{
  "model": "self-supervised image encoder",
  "dataset": "telescope images of galaxies (Galaxy Zoo DECaLS)",
  "train_examples": 88335,
  "image_size": 48,
  "crop_scale_min": 0.4,
  "horizontal_flip": true,
  "translate": 0.12,
  "color_jitter": 0.4,
  "method": "simclr",
  "arch": "vit",
  "norm": "layernorm",
  "norm_position": "pre",
  "activation": "gelu",
  "mlp_ratio": 4,
  "head_dim": 32,
  "fused_qkv": true,
  "bias": "all",
  "qk_norm": true,
  "layer_scale_init": 0.01,
  "parallel_block": false,
  "dropout": 0.05,
  "inner_norm": false,
  "patch_size": [6, 6],
  "layers": 10,
  "width": 128,
  "positions": "learned",
  "pooling": "class_token",
  "projector_hidden": 1024,
  "projector_out": 256,
  "projector_hidden_layers": 1,
  "temperature": 0.3,
  "init": "torch_default",
  "residual_init": "scaled_by_depth",
  "optimizer": "soap",
  "beta2": 0.99,
  "lr": 0.0029,
  "beta1": 0.95,
  "shampoo_beta": 0.99,
  "eps": 1e-08,
  "precondition_frequency": 50,
  "max_precond_dim": 512,
  "one_sided": false,
  "adamw_lr_other_params": 0.0018,
  "grad_clip": 1.0,
  "cautious_weight_decay": true,
  "steps": 8600,
  "batch_size": 256,
  "epochs": 24.9,
  "lr_schedule": "step",
  "warmup_steps": 430,
  "weight_decay": 0.1,
  "adamw_weight_decay_other_params": 0.05
}
Rows from block 7 of a small self-supervised image encoder, named by matrix and row number. Rows with one number belong to one neuron. Each number is 128 + 32 x the weight over its row's rms, rounded and kept within 0 to 255. All counts start at 0.
After each neuron's rows are labels from the 100 images, of 14848, where the neuron reaches its highest value: "strongest on" is what is common among them. Only what is clearly more common there than usual is listed. The data: telescope images of galaxies (Galaxy Zoo DECaLS). In brackets: how many of the 100.
# fc1: MLP up (model.blocks.7.mlp.fc1.weight, 512x128), inputs 0-127
# fc2: MLP down (model.blocks.7.mlp.fc2.weight, 128x512, transposed), outputs 0-127

fc1.341 [143 144 138 148 106 178 147  98 114 150 203 102 101 124 141  92 106 136 170 117 112 133 180 144 174  84 145 139 101 140  90 131  71 123 152 134 128 167 121 102  73 120 180 129  90 120  91 159 120 134 130 155  46 119 108 108  94 154  66 134 119  82 130  62 141 105 204 117 107 151 116 124 145 128  86 144 121  75 188 100 131 163 125 106  81  97 163 117 127 117 113 205 131 192 109 137  87  82 172 132 105 150 168 113  74 138 147 132 117 119  96 136 130 128  83 136  89  91 228 111 190 137 128 137 117 102 127 119]
fc2.341 [ 90  99 115 120 133  63  91 146 116 180 110  97 116 115 114 113 170 126 104 108 131 138  58  93 115 133 120  84 194 112  98 104 120 132 135 110 137 104 159 139 139 122  89 143 108 149 160  59 144 143 104 158 132 143 127 112 174 116 222  91 132 144 114 109  88 119  82 149 169 142 100 144  58 158 149 129 158 187 154  82 144 115 134 151 149  84  78 120 113 131 172  45 168 129 131  98 145 145 147 109 164 159  81 152 177  94 148 110 114 121 119  96 106 156 136 145  96 127  56 148  51  87 125 114 152  87  53 131]
strongest on: edge-on disk: no (52); bar: no (32)

fc1.313 [ 87 127 147 170 147 129 129 172 127  67 120 147 116 115 153 112  64 102  94 139 147  70  63 146 156 140 119  29 118 133 113  92 139 196 100 157 114  97 155 149 120  82 157 135 119 139 107  90 138 138 156 123 148 131 113 119 146 183  74  98 115 145 101 187 203 127  91 119 131 143 117 184 132 114 159 109 156  79 112  90 165 119 187  94 197 168 127 150 123 139 190 132 120 111  85 128 164 142 106 142 124 135 107  83 125 165  93 122 120 119  27 112 119 100 147  92 146 145 146  99 166  86 143 121 182 141 146 114]
fc2.313 [130 164 127 102 134 111  90 123 158  71 125  96 107 121 114 100 154 113 164 153 102 175 141 143 102 121 102 196 165  87 116 135  91  36 148 138 170 204 158 124  81 159  94 115 111  86 156 187 152  79  88 116 110 108 111 146 157  96 126 131 166 132 138 125 119 152 174 131 128 133 142 100 114 175 114 166 112 160 152 140 135 133 135 159 138 114 206 114 133 137 138 136 149 108 148  73  48 173 119 153 132 123 124 131 200 120  75 110 126 120 173  91 129 144 105 191 174 171 167 126 140 154 165  76  46 103 132 103]
strongest on: shape: star or artifact (43)

fc1.501 [140 124 108  76 177 127 147 155 141 126 121 212 106 119 165 129 183 138  90 125 126 163  91 157 150  97 174  81 128 173 167 127 141 124 148 152 145 130  44 150 124 157 142 146 165 177  71 131 118 142 134 155 107 149  83 161 117 166 161 102 190  94 208 153 122 138 164 117 114 106  98 121 158  97  86 154  85 123 113 160 111  99 104 155 155 165 174 163 165 142  99 127 100  84 112 143  70 119 139 146 123 112 105  70 150 146 116 123  52  96 114 125 175 164 129 134 124 179 133 113 191  88  85 100 131 127  59 144]
fc2.501 [ 74 128  68 157 117 136 111 136 120 140 104 130 128 133 132 119 163 113 120 146 189 130 151 121 118 111 109 126 157 164 131 123  69 127  99 233  94 150 126  99 127  74 130 148  72 136 151 177  84 173 143 106 122 107 163 102 174 111 136 122 153 131 125 194 191 106 105 221 166 124 160 167 103 137 119 104 171 125 123 113 115 109 191  86 167  66 110  93  85 134 142 134 161 116 158 123 164 195 123 155 118 116 130 118  95 148 116 140 138 139 136 117 185 145  98 112 126 107  84  42 123  92 193  97 146 177 139 125]
strongest on: shape: featured or disk (64); edge-on disk: no (55); spiral arms: yes (47)

fc1.389 [131 109  94 154 106 126  77 141 115 142  86 137 142 153 106 128 103 149  56 137 198 156 128 126 167 125 144  83  45 126 119 132 113 132 114 132 134 111 112 157  99 159 128 151 143  45 115  67 114 111 107 141 189 143 166 151 121 115 154 101  88 109 177 139 232 154 146 116 154 151 100 117 129 126  49 152 119  96 131 104  98 143  72 135 130  97 137 113 153 134 119  70 139 100  87 219  96 139 113 145 118 157 132 114 141  88 119 180 108 172 110 142 186 129 140 162 130 137  98  96 137 196 129  83 109 143 158  74]
fc2.389 [115  95 145  93  95 153 121 154 220  91  88 170  78 181 147 120 181 120 131 155  70 104 121 121 108 110 113 149 119 113 161 117 179 124 156 119 113 155 183 118  82 115 176  98  95 194 146 195 149 157 140 119 146  98 107 191 182 117 146 152 111 137 141  59 149 166 173 151 132 117 123 117 146 111 157 126 155 138 160 175 115 146 114  64 111 124 151 147 117 129 191 109 141 134 168  84 126 127 179 147 112 146  82 164 167  78 120 129  81  51 122 190  96 110  87 131 124 138 128 114 112 124 161 156 130  96 179 142]
strongest on: roundness: cigar-shaped (40); edge-on disk: yes (39)

fc1.425 [121 180 171 140 142  85 129 175 151 139 123 146 125 135  89 113  73 116  96 136 221 124 110 155  88 176 128  75  88 110 119 104 161 211  83 163 125 112 156 125 193 153 138 114 189 136 181  51 139 128  90 150 136 143 152 144 104 123 170 111 150 173  92 171 137 141  89 113  89 125 123 129 134  85 186 126 133 155 156 106 142 174 193 160 108 101 140  97 145 124 139 106 111 160  95 133 164 162  78 173 146 120 145  95  74 142 129 117 130 142 114 176 140 123 114 153 129 144 113 100 134  85 205 108  65 123 135  90]
fc2.425 [155 121 115 133 100 186 122 100 128 114 141  83 116 126 138 153 161  94 151 117  83 177 130 116 147 124 124 190 165 144 136 102 113  83 113 109 145 148 117 123 104 144 118 147 140 124  49 167  81  70 149 122 139 144 135 162 182 149 109 137 120 119 132 107 133 155 215 144  92  81 117 124 123 193 106 126  87 125  89 102 162  68  70  78 191 133 142 165 136 110 123 121 141 151 123  84  37 109 152 115 100 151  81 151 197 117  62 139 141 105 120 118 160 192  80  86 149 123 121 120 165 135 104 148 192 128 178 134]
strongest on: shape: star or artifact (30)

fc1.213 [119 155 155 127 127 155 117 144 127 104 136 130 119 132 131 127 139 164 153 165 182 159 138 159 130 105 149  89 173 118  65 143 161 137 170  96 100 168 175 113  54 113  96  93 113 115 111 110 110 169 154 119 149 151 124 119 143 123 130 145 146 141 112 119 176 181 134 160  97 118 101 130 185  79  89 106  16  77 157 124 133  83 145  89 148  21 120 152 150  93 126 193 123 139 113 156 197  82 147 104 153 142 133 110 127  79  68  77 133 150 146 111 155 155 108 163 167 124 125  97 141 105 188 102 113 165 106  99]
fc2.213 [142 140 100 140  75  92  76 109 174 104 128 124 146 156  79  37 176 134 110 123 134  98 129  65 114 133 138 152 135  76  57 157 115 132 122 150 173 184 148 119 102 153 159 105 172  51 143 102 108 151 119 150  95 170 127 105  93 110 191 119 152 108 138 172 136 136 148 148 135 144 140 184 138  92 169 107 216 136 143 150 202 133 143 115 182 152 128  81 116 150 135 173  87 163  91 151 111  83 119 112 158 139  92 144 121 119 115  85 113 167 167 113 128 169 129 113 130 157  67 129  90 109 103 166 164 148 120 155]
strongest on: edge-on disk: no (57); spiral arms: yes (41)

fc1.42 [137 147 131 170 150 157  92 126 135 156 154 143 189 154 117 119 194 209 121 208 143 132 140 131 152 148 128 130 108 120 100 157 117 186 159  94  85 131 140  97  79 142 149 148 148 115 145  77  93  94 135 162 184 121  96 184 109 161 136  91 107 144  59 158 137 148 116  87  62 189 106  96 138 138 145 163 136 193 179 136 173 111  74 110 149 191 137 158 114 141 142 137 122  86 137 129 147 125 122 101 117 110 166 115  90 139 122 104 161 131  98 150 139 184 133 179 121 138 194 141  95 160 180 101 176 172 144 165]
fc2.42 [101 119 104 157 167 120 131 139 116 165 120  46  68 116 127 147  77 135 142  94 149 164 142 205 161 153 123 146 180  94 157 125 149  89 179 113 135 121 128 154 163 110 125  94 148  89 124 188 149  84 151  85 117 203 197 120 144  65 143 176 190  52  96 117  74 140 156 122 107 155 147 177  97  79 134 118 109 109 117 126 132  62 180 109 180  93  98 125 136 106  83  83 134 151 105 147 127  95 113 128 132  88 107 131 115 122 176 142  86 133 124 130 103 177 106 127 158 109 140 131 120 116  92 176 140 175 124 127]
strongest on: roundness: cigar-shaped (27); edge-on disk: yes (25)

fc1.90 [ 44 191 104 208 102 137  84 147  33 164 116 120 115 186  54  63 140 168 120 134 104 124 118 111 101 149 146 136 170 116 162 166 107 129 108  84 130 139 130 118 119 113  41 141 119 151 115 105 111 118  80 121 103 144 179 113 160 130 148 120 107 192 125 208 108  78 133 147 149 140  55 135 134 128 100 116 124 160 112 110  86 126 192 181 118 160 119 125  90 156  81 146 101 111 134 105 141  91 136 146 137  65 160 156 103 100 121  97  98 119 108 120 136 132 153 118 159 123 137 116 109 148 164 125 116 154  94 147]
fc2.90 [129 176  99  66 119 109 170  97 134  76 159 164 137 153  51 101 113 144 169  90 104  80  81 134 111  99 156  93 118 137 153 185 116 141 123 121 149 117 137 158 221 105 130 121 171 107 128 146 126 141  53 124  80 103 116 152 115 113 160 152 135 133 142 233 135 125 148  99 139  96 150 161 100 132 162 164  61 119 158 153  53  92 157 134 109 149 118 100 153 115  63 167 124 125  95 116 144 145 154 168 129 100 149  78 114  98 172 129 102 121 121 106 118  99 184 143  91 162 127 149 142 130 102  98 199 128 113 108]
strongest on: bar: no (30)

fc1.230 [150 136  64 102 180 144 134 140 117 137 128 113 151 124 117 133 127 124 147  92  78 141 113 125 156  86 159 145  76 126 141 111 157  88 113 137  88 215  72 112 128 163 109 151 148 110 137 115 126 151  99 154 133 105 139 169 110 141 121 105 103 151 191 139 121  80 113 148 168  57 116 182 152 157 104 151  87 130 122 151 119 114 129 151 168 117 123 183 102 136 181 103  99  73 145 151 192 137 187  87 117 177 142 147 134 134 116 139 102 128 216 169 134  66  96  80 195  99 120 106  87  43 163 142 108 154 162 120]
fc2.230 [208 111  93 118 112 109 150 104 119 169 183 101 142 147 122 118 132 110  64 128 115 122 150  76 100 127 199 138  60 133 138  78 229 112 137 106 171 117 151 132 166 134 169 158 120 133 118  45 133 118 124 163 126 184 102 168 136 152  91 126  95 163 152 142  58 164  66 147 120 178 161 104 153 138  93 151  87 132  84 109 104  97 121 133  83 137  98 133  97 110  93 163 105 116 177 151  74 117 128 153 107 134 182 133 178 125 131 177 127 137 124 130 107 121 153 141 137 123 128 102 122 132 134 141 157  62 199 126]
strongest on: shape: featured or disk (64); edge-on disk: no (57); spiral arms: yes (45)

fc1.272 [167 104 144 194 203 144 111 173 179  85 114 129 111 187 117  89  64 168  91 127 209 107 169 112 117  82 177 130  97 134 206 169 137  96  89 106 105 121 173 185 155 178  50 143 164 135  81 111  91 149 177 130 149 117 136 157 101  86 129 138  72 126  97 111  76 152 104 127 174 108 138 164 141 116 116 133 100 137 152 114 121 119 114 103 132 141 110 105 157 124 157 104 131  96 153 103  68 130  94 107 106 135  81 125 104 134  87 113 126 118 172 123 147 174 151  95 144 129 136 167 116 155 122 121 126  67 150  89]
fc2.272 [105  87 174 121 104 126 146 121 153 200 117 173 129 114 106 190 232 161 125 166  65 135 106 136 112 119 143 185 125  65 136 128 150 136  82 133 118 105 141 131 106 141 111  97 107  95 131 131 149 139 110 138 144 115 149 148 177 145  95 190 128 117 115 133  92 111 118 134 182  95  77  72 133 186 160 207 148 127  87  88 126  98 121 107  74 118 134 147 116 159 111 163 169 160 161 150 140 140 151 200  71 125 143 131  97  85 126 107 134 135 115 121 164 172  82 155 139 129 142 123 182 140 147  30 116 145 130 137]
strongest on: edge-on disk: no (50)

fc1.74 [127 180 128 141 138 103 140 153  66 110 162  89  93 131 107  74 105 191 138 141 123 116  66 164 154 138 104  43 163 154 105 198 154 141 121 182  91 145 106 100 135 147 159 138 124 127 139  74 124 102 166 150 129  98 178 144 145 111 130 114 136 122  95 145  81  80 143 164 153 139 105 134  69 118 138 158 161 182 191 143 145 161 151 134 131 118  99 123 128  75 148 163 148 189  99  67 127  98 176  97 145 122  88 156  85 123 171 138 114  69 120 199 107  73 115 114  92 104  97 103 149  92 154 134 176  97 126 153]
fc2.74 [130 139 128  70  83 165 118 137 162 109 144 127 114 163 156  99 126 156 133 176 151 151 117 177  40  90 157 166  67 156 158 169  71 112 163  87 141 129 133  89 126 156 184 104  94 160 149 127 120 104 154 244 102 146 137 148  89 160 106 121 121 148 117 123 104 130 139  94  52 120 113 150 125 146 127  96 136 112 201  85 159 168  81 159 114  88 121 173 114  99 131 169 117  72  78 130 158  76 147 149 120 134 164 144  90 100 157 133 133 115 114  99 106 100 123 142 103 116 136  96 128  91  69 137 162 129 174  88]
strongest on: bar: no (30)

fc1.445 [187 143 126 125 121 109 187 172 125 139  87 195 109 100  47 148  98 138 129  87  98 125 113  98 135 171 168 203 171 152 113 131 130  99 112 133 152 128 130  95 166 136 130 147 164 136 105 214 108 169 211 164 145 161  93 131  56 157 104  98 130  80 153 154 142 152 130 127 126 140 127 142 141  98 198 119 183 109  89 147 176 144 156 112 116 114 117 166 158 144 145 114 163 116  86 129 171 103 111 104 106 149  97  66 156 154 133 157 159 117 128 173  87  99 114 121 126  71 118 115 118  77 188 154 100 115 132 163]
fc2.445 [150  93 153 117 162 137  27 110 136 211 143  88 117 189 146 162 161 118 124 160 193 137  93 139  94 160 119 100 126 113 115  92 136 152 136 166 141 130 150 136 122 137 152 131 149 114 125  53  80 155 171 119  88  41  94 122 107 149 132 143 143 114  95  82 123 102 115 112 158 133 157 138 162 167 139 124 106 161 110 111 104 145 122  81 111 121 150  97 154 192  94 123 140 140 138 155  95 133  49  78 134 148 156 192  78 140  87 157 105 145 138 140  99 176 178 150 153 181 138 132 151 100 133 121 186 116 188 103]
strongest on: edge-on disk: no (56); spiral arms: yes (46)

fc1.73 [ 96 130 133 148 127 113 136 152 138 107  58 120 134 148 208 174 157  93 129 119  93 135 124 117  75 122  91 152 126 120 121  76 149 158 176 150 129 179 119  99 174 107 103 143 123 119 113 138 122  87 155 102 120 147 165  72  95 137 105  75 134 176 162 139 147 108 123 143 150 116  99 117 144 150 145 116  99  90 109 129 137 139  42 126  83 142 153 117 184 124 181  88 125  82 133 141 130 160 150 108  75 151 108  89 187 144  83  85 129 202 172 104 151   5 151  98 171 164 140 136 132 148 117  92 138  90  89 147]
fc2.73 [136  93 123 153 198  96 134  85 186 151  57  86 161 129 182 156  84 150 163 103 102 108  89 141  91 151 152  86 116 110 144 114 158 120 126  52 154  63 132 109 110 125 143 118 145 106 126  69  96 126 157 143 112 142 131 175 157 118  77 168  83  81 114 106  49 210 160 140 100 176 174 123 167 142 131 181 139 131  96 113  66  85 145 105 121 112  80 105 107 134 100  82 140 130 132 128 164  96  93 115 161 132 130 176 147  80 136 104 130 126  80  78 160 114  94 104 132 134 146 183 111 142 101 121 132 107 123 127]
strongest on: roundness: cigar-shaped (30)

fc1.232 [112 176 116 172  98 123 127 165 146  96 131  71 212 101 166  99 195 160  49 132  85 152 153 151 124 140  86 117 134  72 132 116 104 111 124 110 134 173 137 116 137 102 110 161 178 163 126  95  98 118 139 139  84 121 111 123  67  90 144 114 219 171 131 153 137 155 161 138 132 105 153 124 101 148 120 133 147 126 138 130  98 160 143  92  54 141 138 129 132 138  95 141 115 147 171  68 192  78 109 119 110 102 117 135 113 137  95 142 138 169 131 141 129 107 217  82 169 110  66 140 146 117  85 152 184 112 109 176]
fc2.232 [184 120 148  98  67 157 110 103 150  99 124 107  83  99 130 142 157 108 133  99 176 110  87 137 120  93 144 141 120 184 140 203 147 104 117 115 143 125 117 161 122 143 165 118 146 129  86 177 140 158 103 133  87 134 113 162 110 109 175 156 116 177 120  77 136 137 143 159 116 117  34 154 146 174 176 162 135 157  56 199  66 132 111 144 152 103 175 162 141 149 177  90 122 112  71 107 152 173 115 134 108 111 121 151 175 125 164  94  90 138 151 107 150  95 165 135 188 151 159  81  51 118 111  91 149 131 148  94]
strongest on: roundness: cigar-shaped (27)

fc1.279 [107 202  83 128  74 114 127 152 163 158 135 134 109 146 136 132 229 126  71 122  81 125 135 140  98 110  72 142  83 151 104  89  61 137 122 116 140  81 103 147  67 154 135 125 137 142 107 122 117 138 120 129 106 141 109 106 122 132 114 143 165 119 135 131 173  49  61 111 116 133 116 152 123  78  46 143  97 158 176 137 110 138 145 157 100 134 149 112 145 120 123  92 170  53 187 101  96 102 134 123  95 119 127 134  94  58 127  75 168  90 116 112 151 136 105 109 138  60 133 135 163 129 176 144 177 133  85 106]
fc2.279 [143 120  92 130 134 151 149 153 122  83  86 122 113 111 140 149 161 115 109 107 142 117 170  81  82  93 138 130 163 170  51 112  54  79 137  94 108 180  90  83  91 127  66 108  77 116 110 169 138 138 158  76 122 151 112 150 104 116  70 138 171 107 110 162 152 163 114 112  92 119  93 141 200 132  97  90 129  76 102 115 155 139 164 160  94 114 121 125 141  95 175 215 122 201 144 130 103 134 133 134 110 136 122 102 145  89 167 132 136 187 116 163  86 138 111 166 117 164  64 179  95 160 154 126 146 106 168 111]
strongest on: edge-on disk: no (57); spiral arms: yes (41)

fc1.419 [101 144 143 124 126 119 160 150 118 170 203 139 136 135 190  95 140 175 132 141 130 112  86 184 118 117 156 127  83 156 127 167 154  82 141  96 104 143 145 120 150 113 152  91 138 109 192  89 172 111 151 111 103  84  85 178 140 114 174 107  90 174 130  44 144  90 160 145 130 149 131  86 181 106  70  94 119 129 155 179  76 129 110 139  88 160 107 115 167 188 124 192 181 132 189 131 112  90  88  80 117 113 154 127 178 163 175 138 156 141 149 151  84  95 146 147 164  85 149 123 156 159 173 128 126 131 113 101]
fc2.419 [169 100 125 141 142 142 128  98 136  94 140  99  94 135  22 165 117 105  84 128 101  96 142  46 110 125 113 193 144 108 174 119 140 158 161 162 122  66 144 155 108 127  74 132 191 150 171 199 145 139 128 111 142 187 171 110  97 200 136 130 176 145 131 168 119 138 121 102 161 130  91 153  94 103 110 147 146 115  99 185 200 108 170 142 152 165 138 139 107 165 133 126  70 134 153 118 140 165 146 158 152 126 109 102 182  74 141 146 128 137 147 153 146 166 172  97 126 135 110 140 101  97 116 203 131 104 128  97]
strongest on: edge-on disk: yes (26)

fc1.71 [101 123 144 120 133 124 118 138  84 145 114 163 124 166 157 152 141 127 132 140 148 168  93 123 123 145  77  98  70 140 115 107  77 183 116 173  98 109 127 159 158 161 188 143 137 163  40 139 181 100  55 155 108 121 148 153 137 118 126 134 117  82  85  93 112 129  76  81 121 147 127 153  83 142 135 157 132 133 137 114 122 166 107  81 138 138  35 171 103 159 187 141 137 116 191 112 133 102 126 105 181 106 176 136 146 143 124  66  70 188 163 109 112  86 115 140 162 179 108  75  75 140 146 150 148 158 162 147]
fc2.71 [ 89 133 129 149 176  51 140 112 108 144 109  47 161  51 152  86  91 134 133 159 156  87 140 156 127 112 196 124 158 133 149 155 177 140 131  81 130 164  71 124  95 105  51 153 102  97 154 109 138 150  92 139 156 119 124 130 120 109 180 117 176 144 143 174 149 145 129 162 166  97 165 125 118 135 121 108 122 125  89 102 102  84 158 179 169 107 140 151 138  72 143 105 130 129 116  92 138 179 137 115 116 125  60 127 121 139  62 126 172 128 152 173  93 180 189 104 178 119 144 142 184 121 143 172 119  78 129  96]
strongest on: edge-on disk: yes (33)

fc1.224 [ 77 110 115 136 129 172 134  85 133 137 188 171 152 111  80 134 138 225 135 203  92  86 105  77  74 155 104 178  71 110 140 155  57 141 103 135 104 124 136 162 146 100 107  76 105 146 130 100 179 151 109 114 102  64 135  62 171 125 119 129  71 120 121 154 113 182 168 189 152 104 113 163 163 107 128 124  98 106 119 151 119 141 125 205 123 156 135 110 147 143 125 117 142 116 132 156 116 125 149 144 114 118 137 101 180 164 211 139 115 160 137 203 110 155 162 111  98 106 122 128 153 135 104 113 143 112 145 105]
fc2.224 [134  84 104 161 111 101 116 140 136  75 160 123 167 145 159 104  91 107 149  87 121 221 145 192 135 112 148  94  91 106 143 133 169 106 142 122 202  84 161  86 105 186 124 147 191 180 127  95 116 122 140 181  82 116 124 160 119 131 170  64 149 130  89  98  79 115 119 127  98 162 119 126  94  55 123 112 134 163 131 105 160 164 165 106 199 109 190 118 172  91 127 177 148 171 129 139  71 112 114 118 110 138  97 133 140 101  96 172 108 115 128 130 116 152 111 124 129 133 125 124 103  57  78 160  85 101 118 104]
strongest on: shape: featured or disk (65); edge-on disk: no (56); spiral arms: yes (46)

fc1.439 [189 120 134 158 147  79  87  70 112 100 145 116 151 167  72 106  88 135  94 140 117  98 133 176 170 123 149 127 184 118 169 172 132 109  45 111 117 105 126 114  90 129 138 174 123 177 128 136 149 128 128 108 130 152 162 116 128 161 128 169  47 121 141 133 115 121  58 129 116 145  95 161 116  77 121 137 106 107 143 128  59 119 139 175  51  84 129 145 121 156 142 127 191 110 142 212 166 124 116  70 137  89 177 153 137 102 161  98 174 106 171 120  83 176 113 100 114  95 147 103 151 123 132 121 136 148 189 135]
fc2.439 [ 73 134 124 136 147 146  98 183 183 128  48 154  85 142 151 126 177 127 141 139 181 137 121  89 108 117 103 136 117 169 152  84 136 147  96 112  89 106 134 126 160 138 135 104 132 158 102 116 111 131 155 218 181  69 175 113 127 103 145 102 132 149 158 138 143 146 157 109 155 102 129  61 120 118 143 144 166 140 151 127 204 150 101 100 165 143 120 146 162 123 167  68  89 195 121  48 174 145 126 200 129 155 118 158 132 161  93 156 107 155  97 140 146 143 146  98 122 167  97 111 100  96 174 162 118  99  73  78]
strongest on: roundness: cigar-shaped (37); edge-on disk: yes (33)

fc1.402 [129  99 157 143 128  95 117 127 148 125 108 185 139 167 138  70 112 133 160  86 141 137 122 122 121  63 122 168 157 143 146 113  78 119  91 175 103 128 137 123 102 131 238 153  84 133 114  36 149 154 115 120 123 118 100 101 106 162  85  93 164 113  68 134 160 145  79 108 204 130 140 132  76 186 153 132 106 125 180 104  99 117  87 107 123  99 120 129 123 120 168  55 124 110 116 122  94 136 193 147 118 122 153 123 145 110 149 148 140 126 139 170 139 171 154  78 108 108  79 165  97 141 117 112 109 108 151  32]
fc2.402 [ 64 145 112 114 130 125 130 177 136 124 119 151  90 154 208  75 102 132  98 109 108 114  40 125  89 114 145 110 134  91 128 124  85 154 143  87 196 159 117 136 128 139 108 167 124 134 145 137 156 135 113 174 141 147 141 116  82 155 156 135 170  63  78  95 152  73  99  97 136  92 142 128 154 111 138  97 122 144 118 147 203 143 104 201  96 113 122 127  40 102 113 147 105 128 125  97 153  97  37 100 129 122 156 101 167 161 177 110 135  82 137 105 122 116 109 147  98 184 140 106 145  84 106 171 163 146  86 161]
strongest on: roundness: cigar-shaped (39)

fc1.8 [111 106 119 235 171 132 146 136 110 133  70 131  70 152 138 111  93 128  99 136 152 104 103 133 147 109 146 113 158  92 121 120 155 130  80  98 181 126 176  88  89 147 101 129 162 131 110 155  78  90 183 136  97 123 151 138 130 185  96 137  54 129 150  87 110 190 170 133 140 114 114  62  87  90 212 153 144  96 119 118 137 136  81 110 101 170 145 161 138  57 144  85  98 141 152 141 176 132 104 107 152 153  86 142 160 160 117  55 117 118 156 137 124  99 163  98  77 136 130  79 136 117 133 140  86 111 122 145]
fc2.8 [134 105 169 132 174 124 117 101 118 190 113 119 105 133 141 144 186 147 201 141  91 139  60 187 127 127 136  60  92  99 155 149  78 128 140 137 114 115 143  96  86  94 124 155 168 112 125 105 159 109 118 163 106  79 151 114 170 189 122  84 109 122 117 164 130 108 152 151 145 154  83  89 146 110 197 188 147 111  89  89 180 102 126 142  54  95 157  77  82 188 142 168  99 114  95 125 185 142 127 122 119 109  81 128 101 145 178 139 126 144  68 150  75 155 112 129 118 106 149 122 155 115 139 138 191 108 117 159]
strongest on: edge-on disk: no (56); spiral arms: yes (42)

fc1.334 [129 215 149  93 123 127 118  96 116 140 155 124 112 147  84 145 111 158 127 135  87 104 148 145 120 150  83 135 134 102 134 168 148 121 142 106 106 150 178 102 121 135 131 106 118 119  87  81 173 128  70 113 101 118 140 219 154 156 105  78 140 127 145 115 132  76 119 122 133 101 228 119 162 112 122 125 129 132 110  94  79 123  99 136 192 117 191 237 111 109  51  61 138 133 102 130 107 143 146  59 113 106 118 130 176 102 102 136 138 119 164 128 123 142 119  73  61  79 132 131  96 124 132 149  87 129 119 157]
fc2.334 [112 164 143 114 157 123  78 163 139 114 105 145 121 110 212 166 131  89 133 133  94 104  83  83 130  73  82 158 223  97 130 124 118 157 160 170  83 161 137 104  95 135 123 116 149 176 144 113 151 138 129 172 148 122 136 164 102 164  95 167 187  66 162  85 151 103 155 136 143 176 114 119 187 107 112 141 124 136 150 137 129 146 188 194  94 144  96 128 161 133 180 158 119 147 160 124 150 134 132 105 132 128  77 158  43 160 161  69  96 173 114 125 143 144 105 171 106  85 177 137 146 147 147 143 111 173 122  94]
strongest on: bulge size: small (26)

fc1.2 [ 98 124 164 140 124 182 157 161 107 127 110 132 125 109 101 124 142 183 137  57  86 123 125 188 147 132 140 190 149 104 118 154 120 104 159 106 101 143 124  91 150 139 109 103 138 150 115 157  85  87 129 121 157  79  73 167  96  72 126 155 130 115 153 158 149 133 124 114 150  92 137 135 188 103 115 113  76 108 183 187 145 113  86 105  96  74 120 127 140 133  98 134 149 199 106 146 211  73 177  63  91 129 113  46  95 100  54 111 113 108 120 144  94 137 129 167 117  93 139 165 160 181  92 123 136 129  93 119]
fc2.2 [152 152 155  95 128 140 143 167 131 145 102 134  81 136 102 127 141  94 127 145 176 147 140 169 128  90 177 218 171  57 123 134 123 150 120 133 134 134 119  88 125 194 157 101 176 158 106 164 101 166 105 118 154  85 130 125 115 145 193 162  95 108  86 163 173 126  90 130 124 131 137 101 146  97 129  56 124  78 109 137 181 156  63  95 127 164 118 123 115 153 158 114 140  82  87 121 134 165 144 132 145 146  85  75  79 124  86 118 126  90 226 115 112 142 198 156  98 157  69 123 133  91 142 135 141 175 131 102]
strongest on: roundness: cigar-shaped (36)

fc1.448 [172 158 139 124 127 141  91 113 101 123 185 137 100  94  96 121 107 157  66  82 228 161  74  97 130  51 139 129 158 123 114 112 132 170  60  99 126 151 143 144 107 128  89 143 148 192 139 128 146 149 135 112 138 128 102 168 130 111 156  96 107 130 156 217 142 204 185 143  80 142  83 142 138 124  80 138 115  90  95 133 128 159 172  83 112 133 136 117 156 106 132 179 182 158  85  54 116  96 121 152  94 101 151 126 141  90 106 147 127 120 101 129 151 152 151 115 148 112  83 128 157  93  96 119 187 153 112 151]
fc2.448 [125 108 128 135 115 173 112 140 148 164 156 100 123 100 170  86  84 119 131 128 165  86  95  89 122 158 160 121 166 148  88 112 179  71 168 138 109 133 117 127 162 119  55 131 130  69 140 105  96 116 136 111 144 129 112 100 110 125 100 147 138 110 163  81  71 117  93 133 116 119 137 188 113 142 136 158 177 174 122 105  78 145 187 219 144 136  94 113 121 100 160  83  93 118 155 142  72 195 230 157  90 118 108 119 129  74 117 132 146 112 143 124 157 116 125  62 116 147  89 132 130 128 202  69 153 110 111 129]
strongest on: bulge size: moderate (25)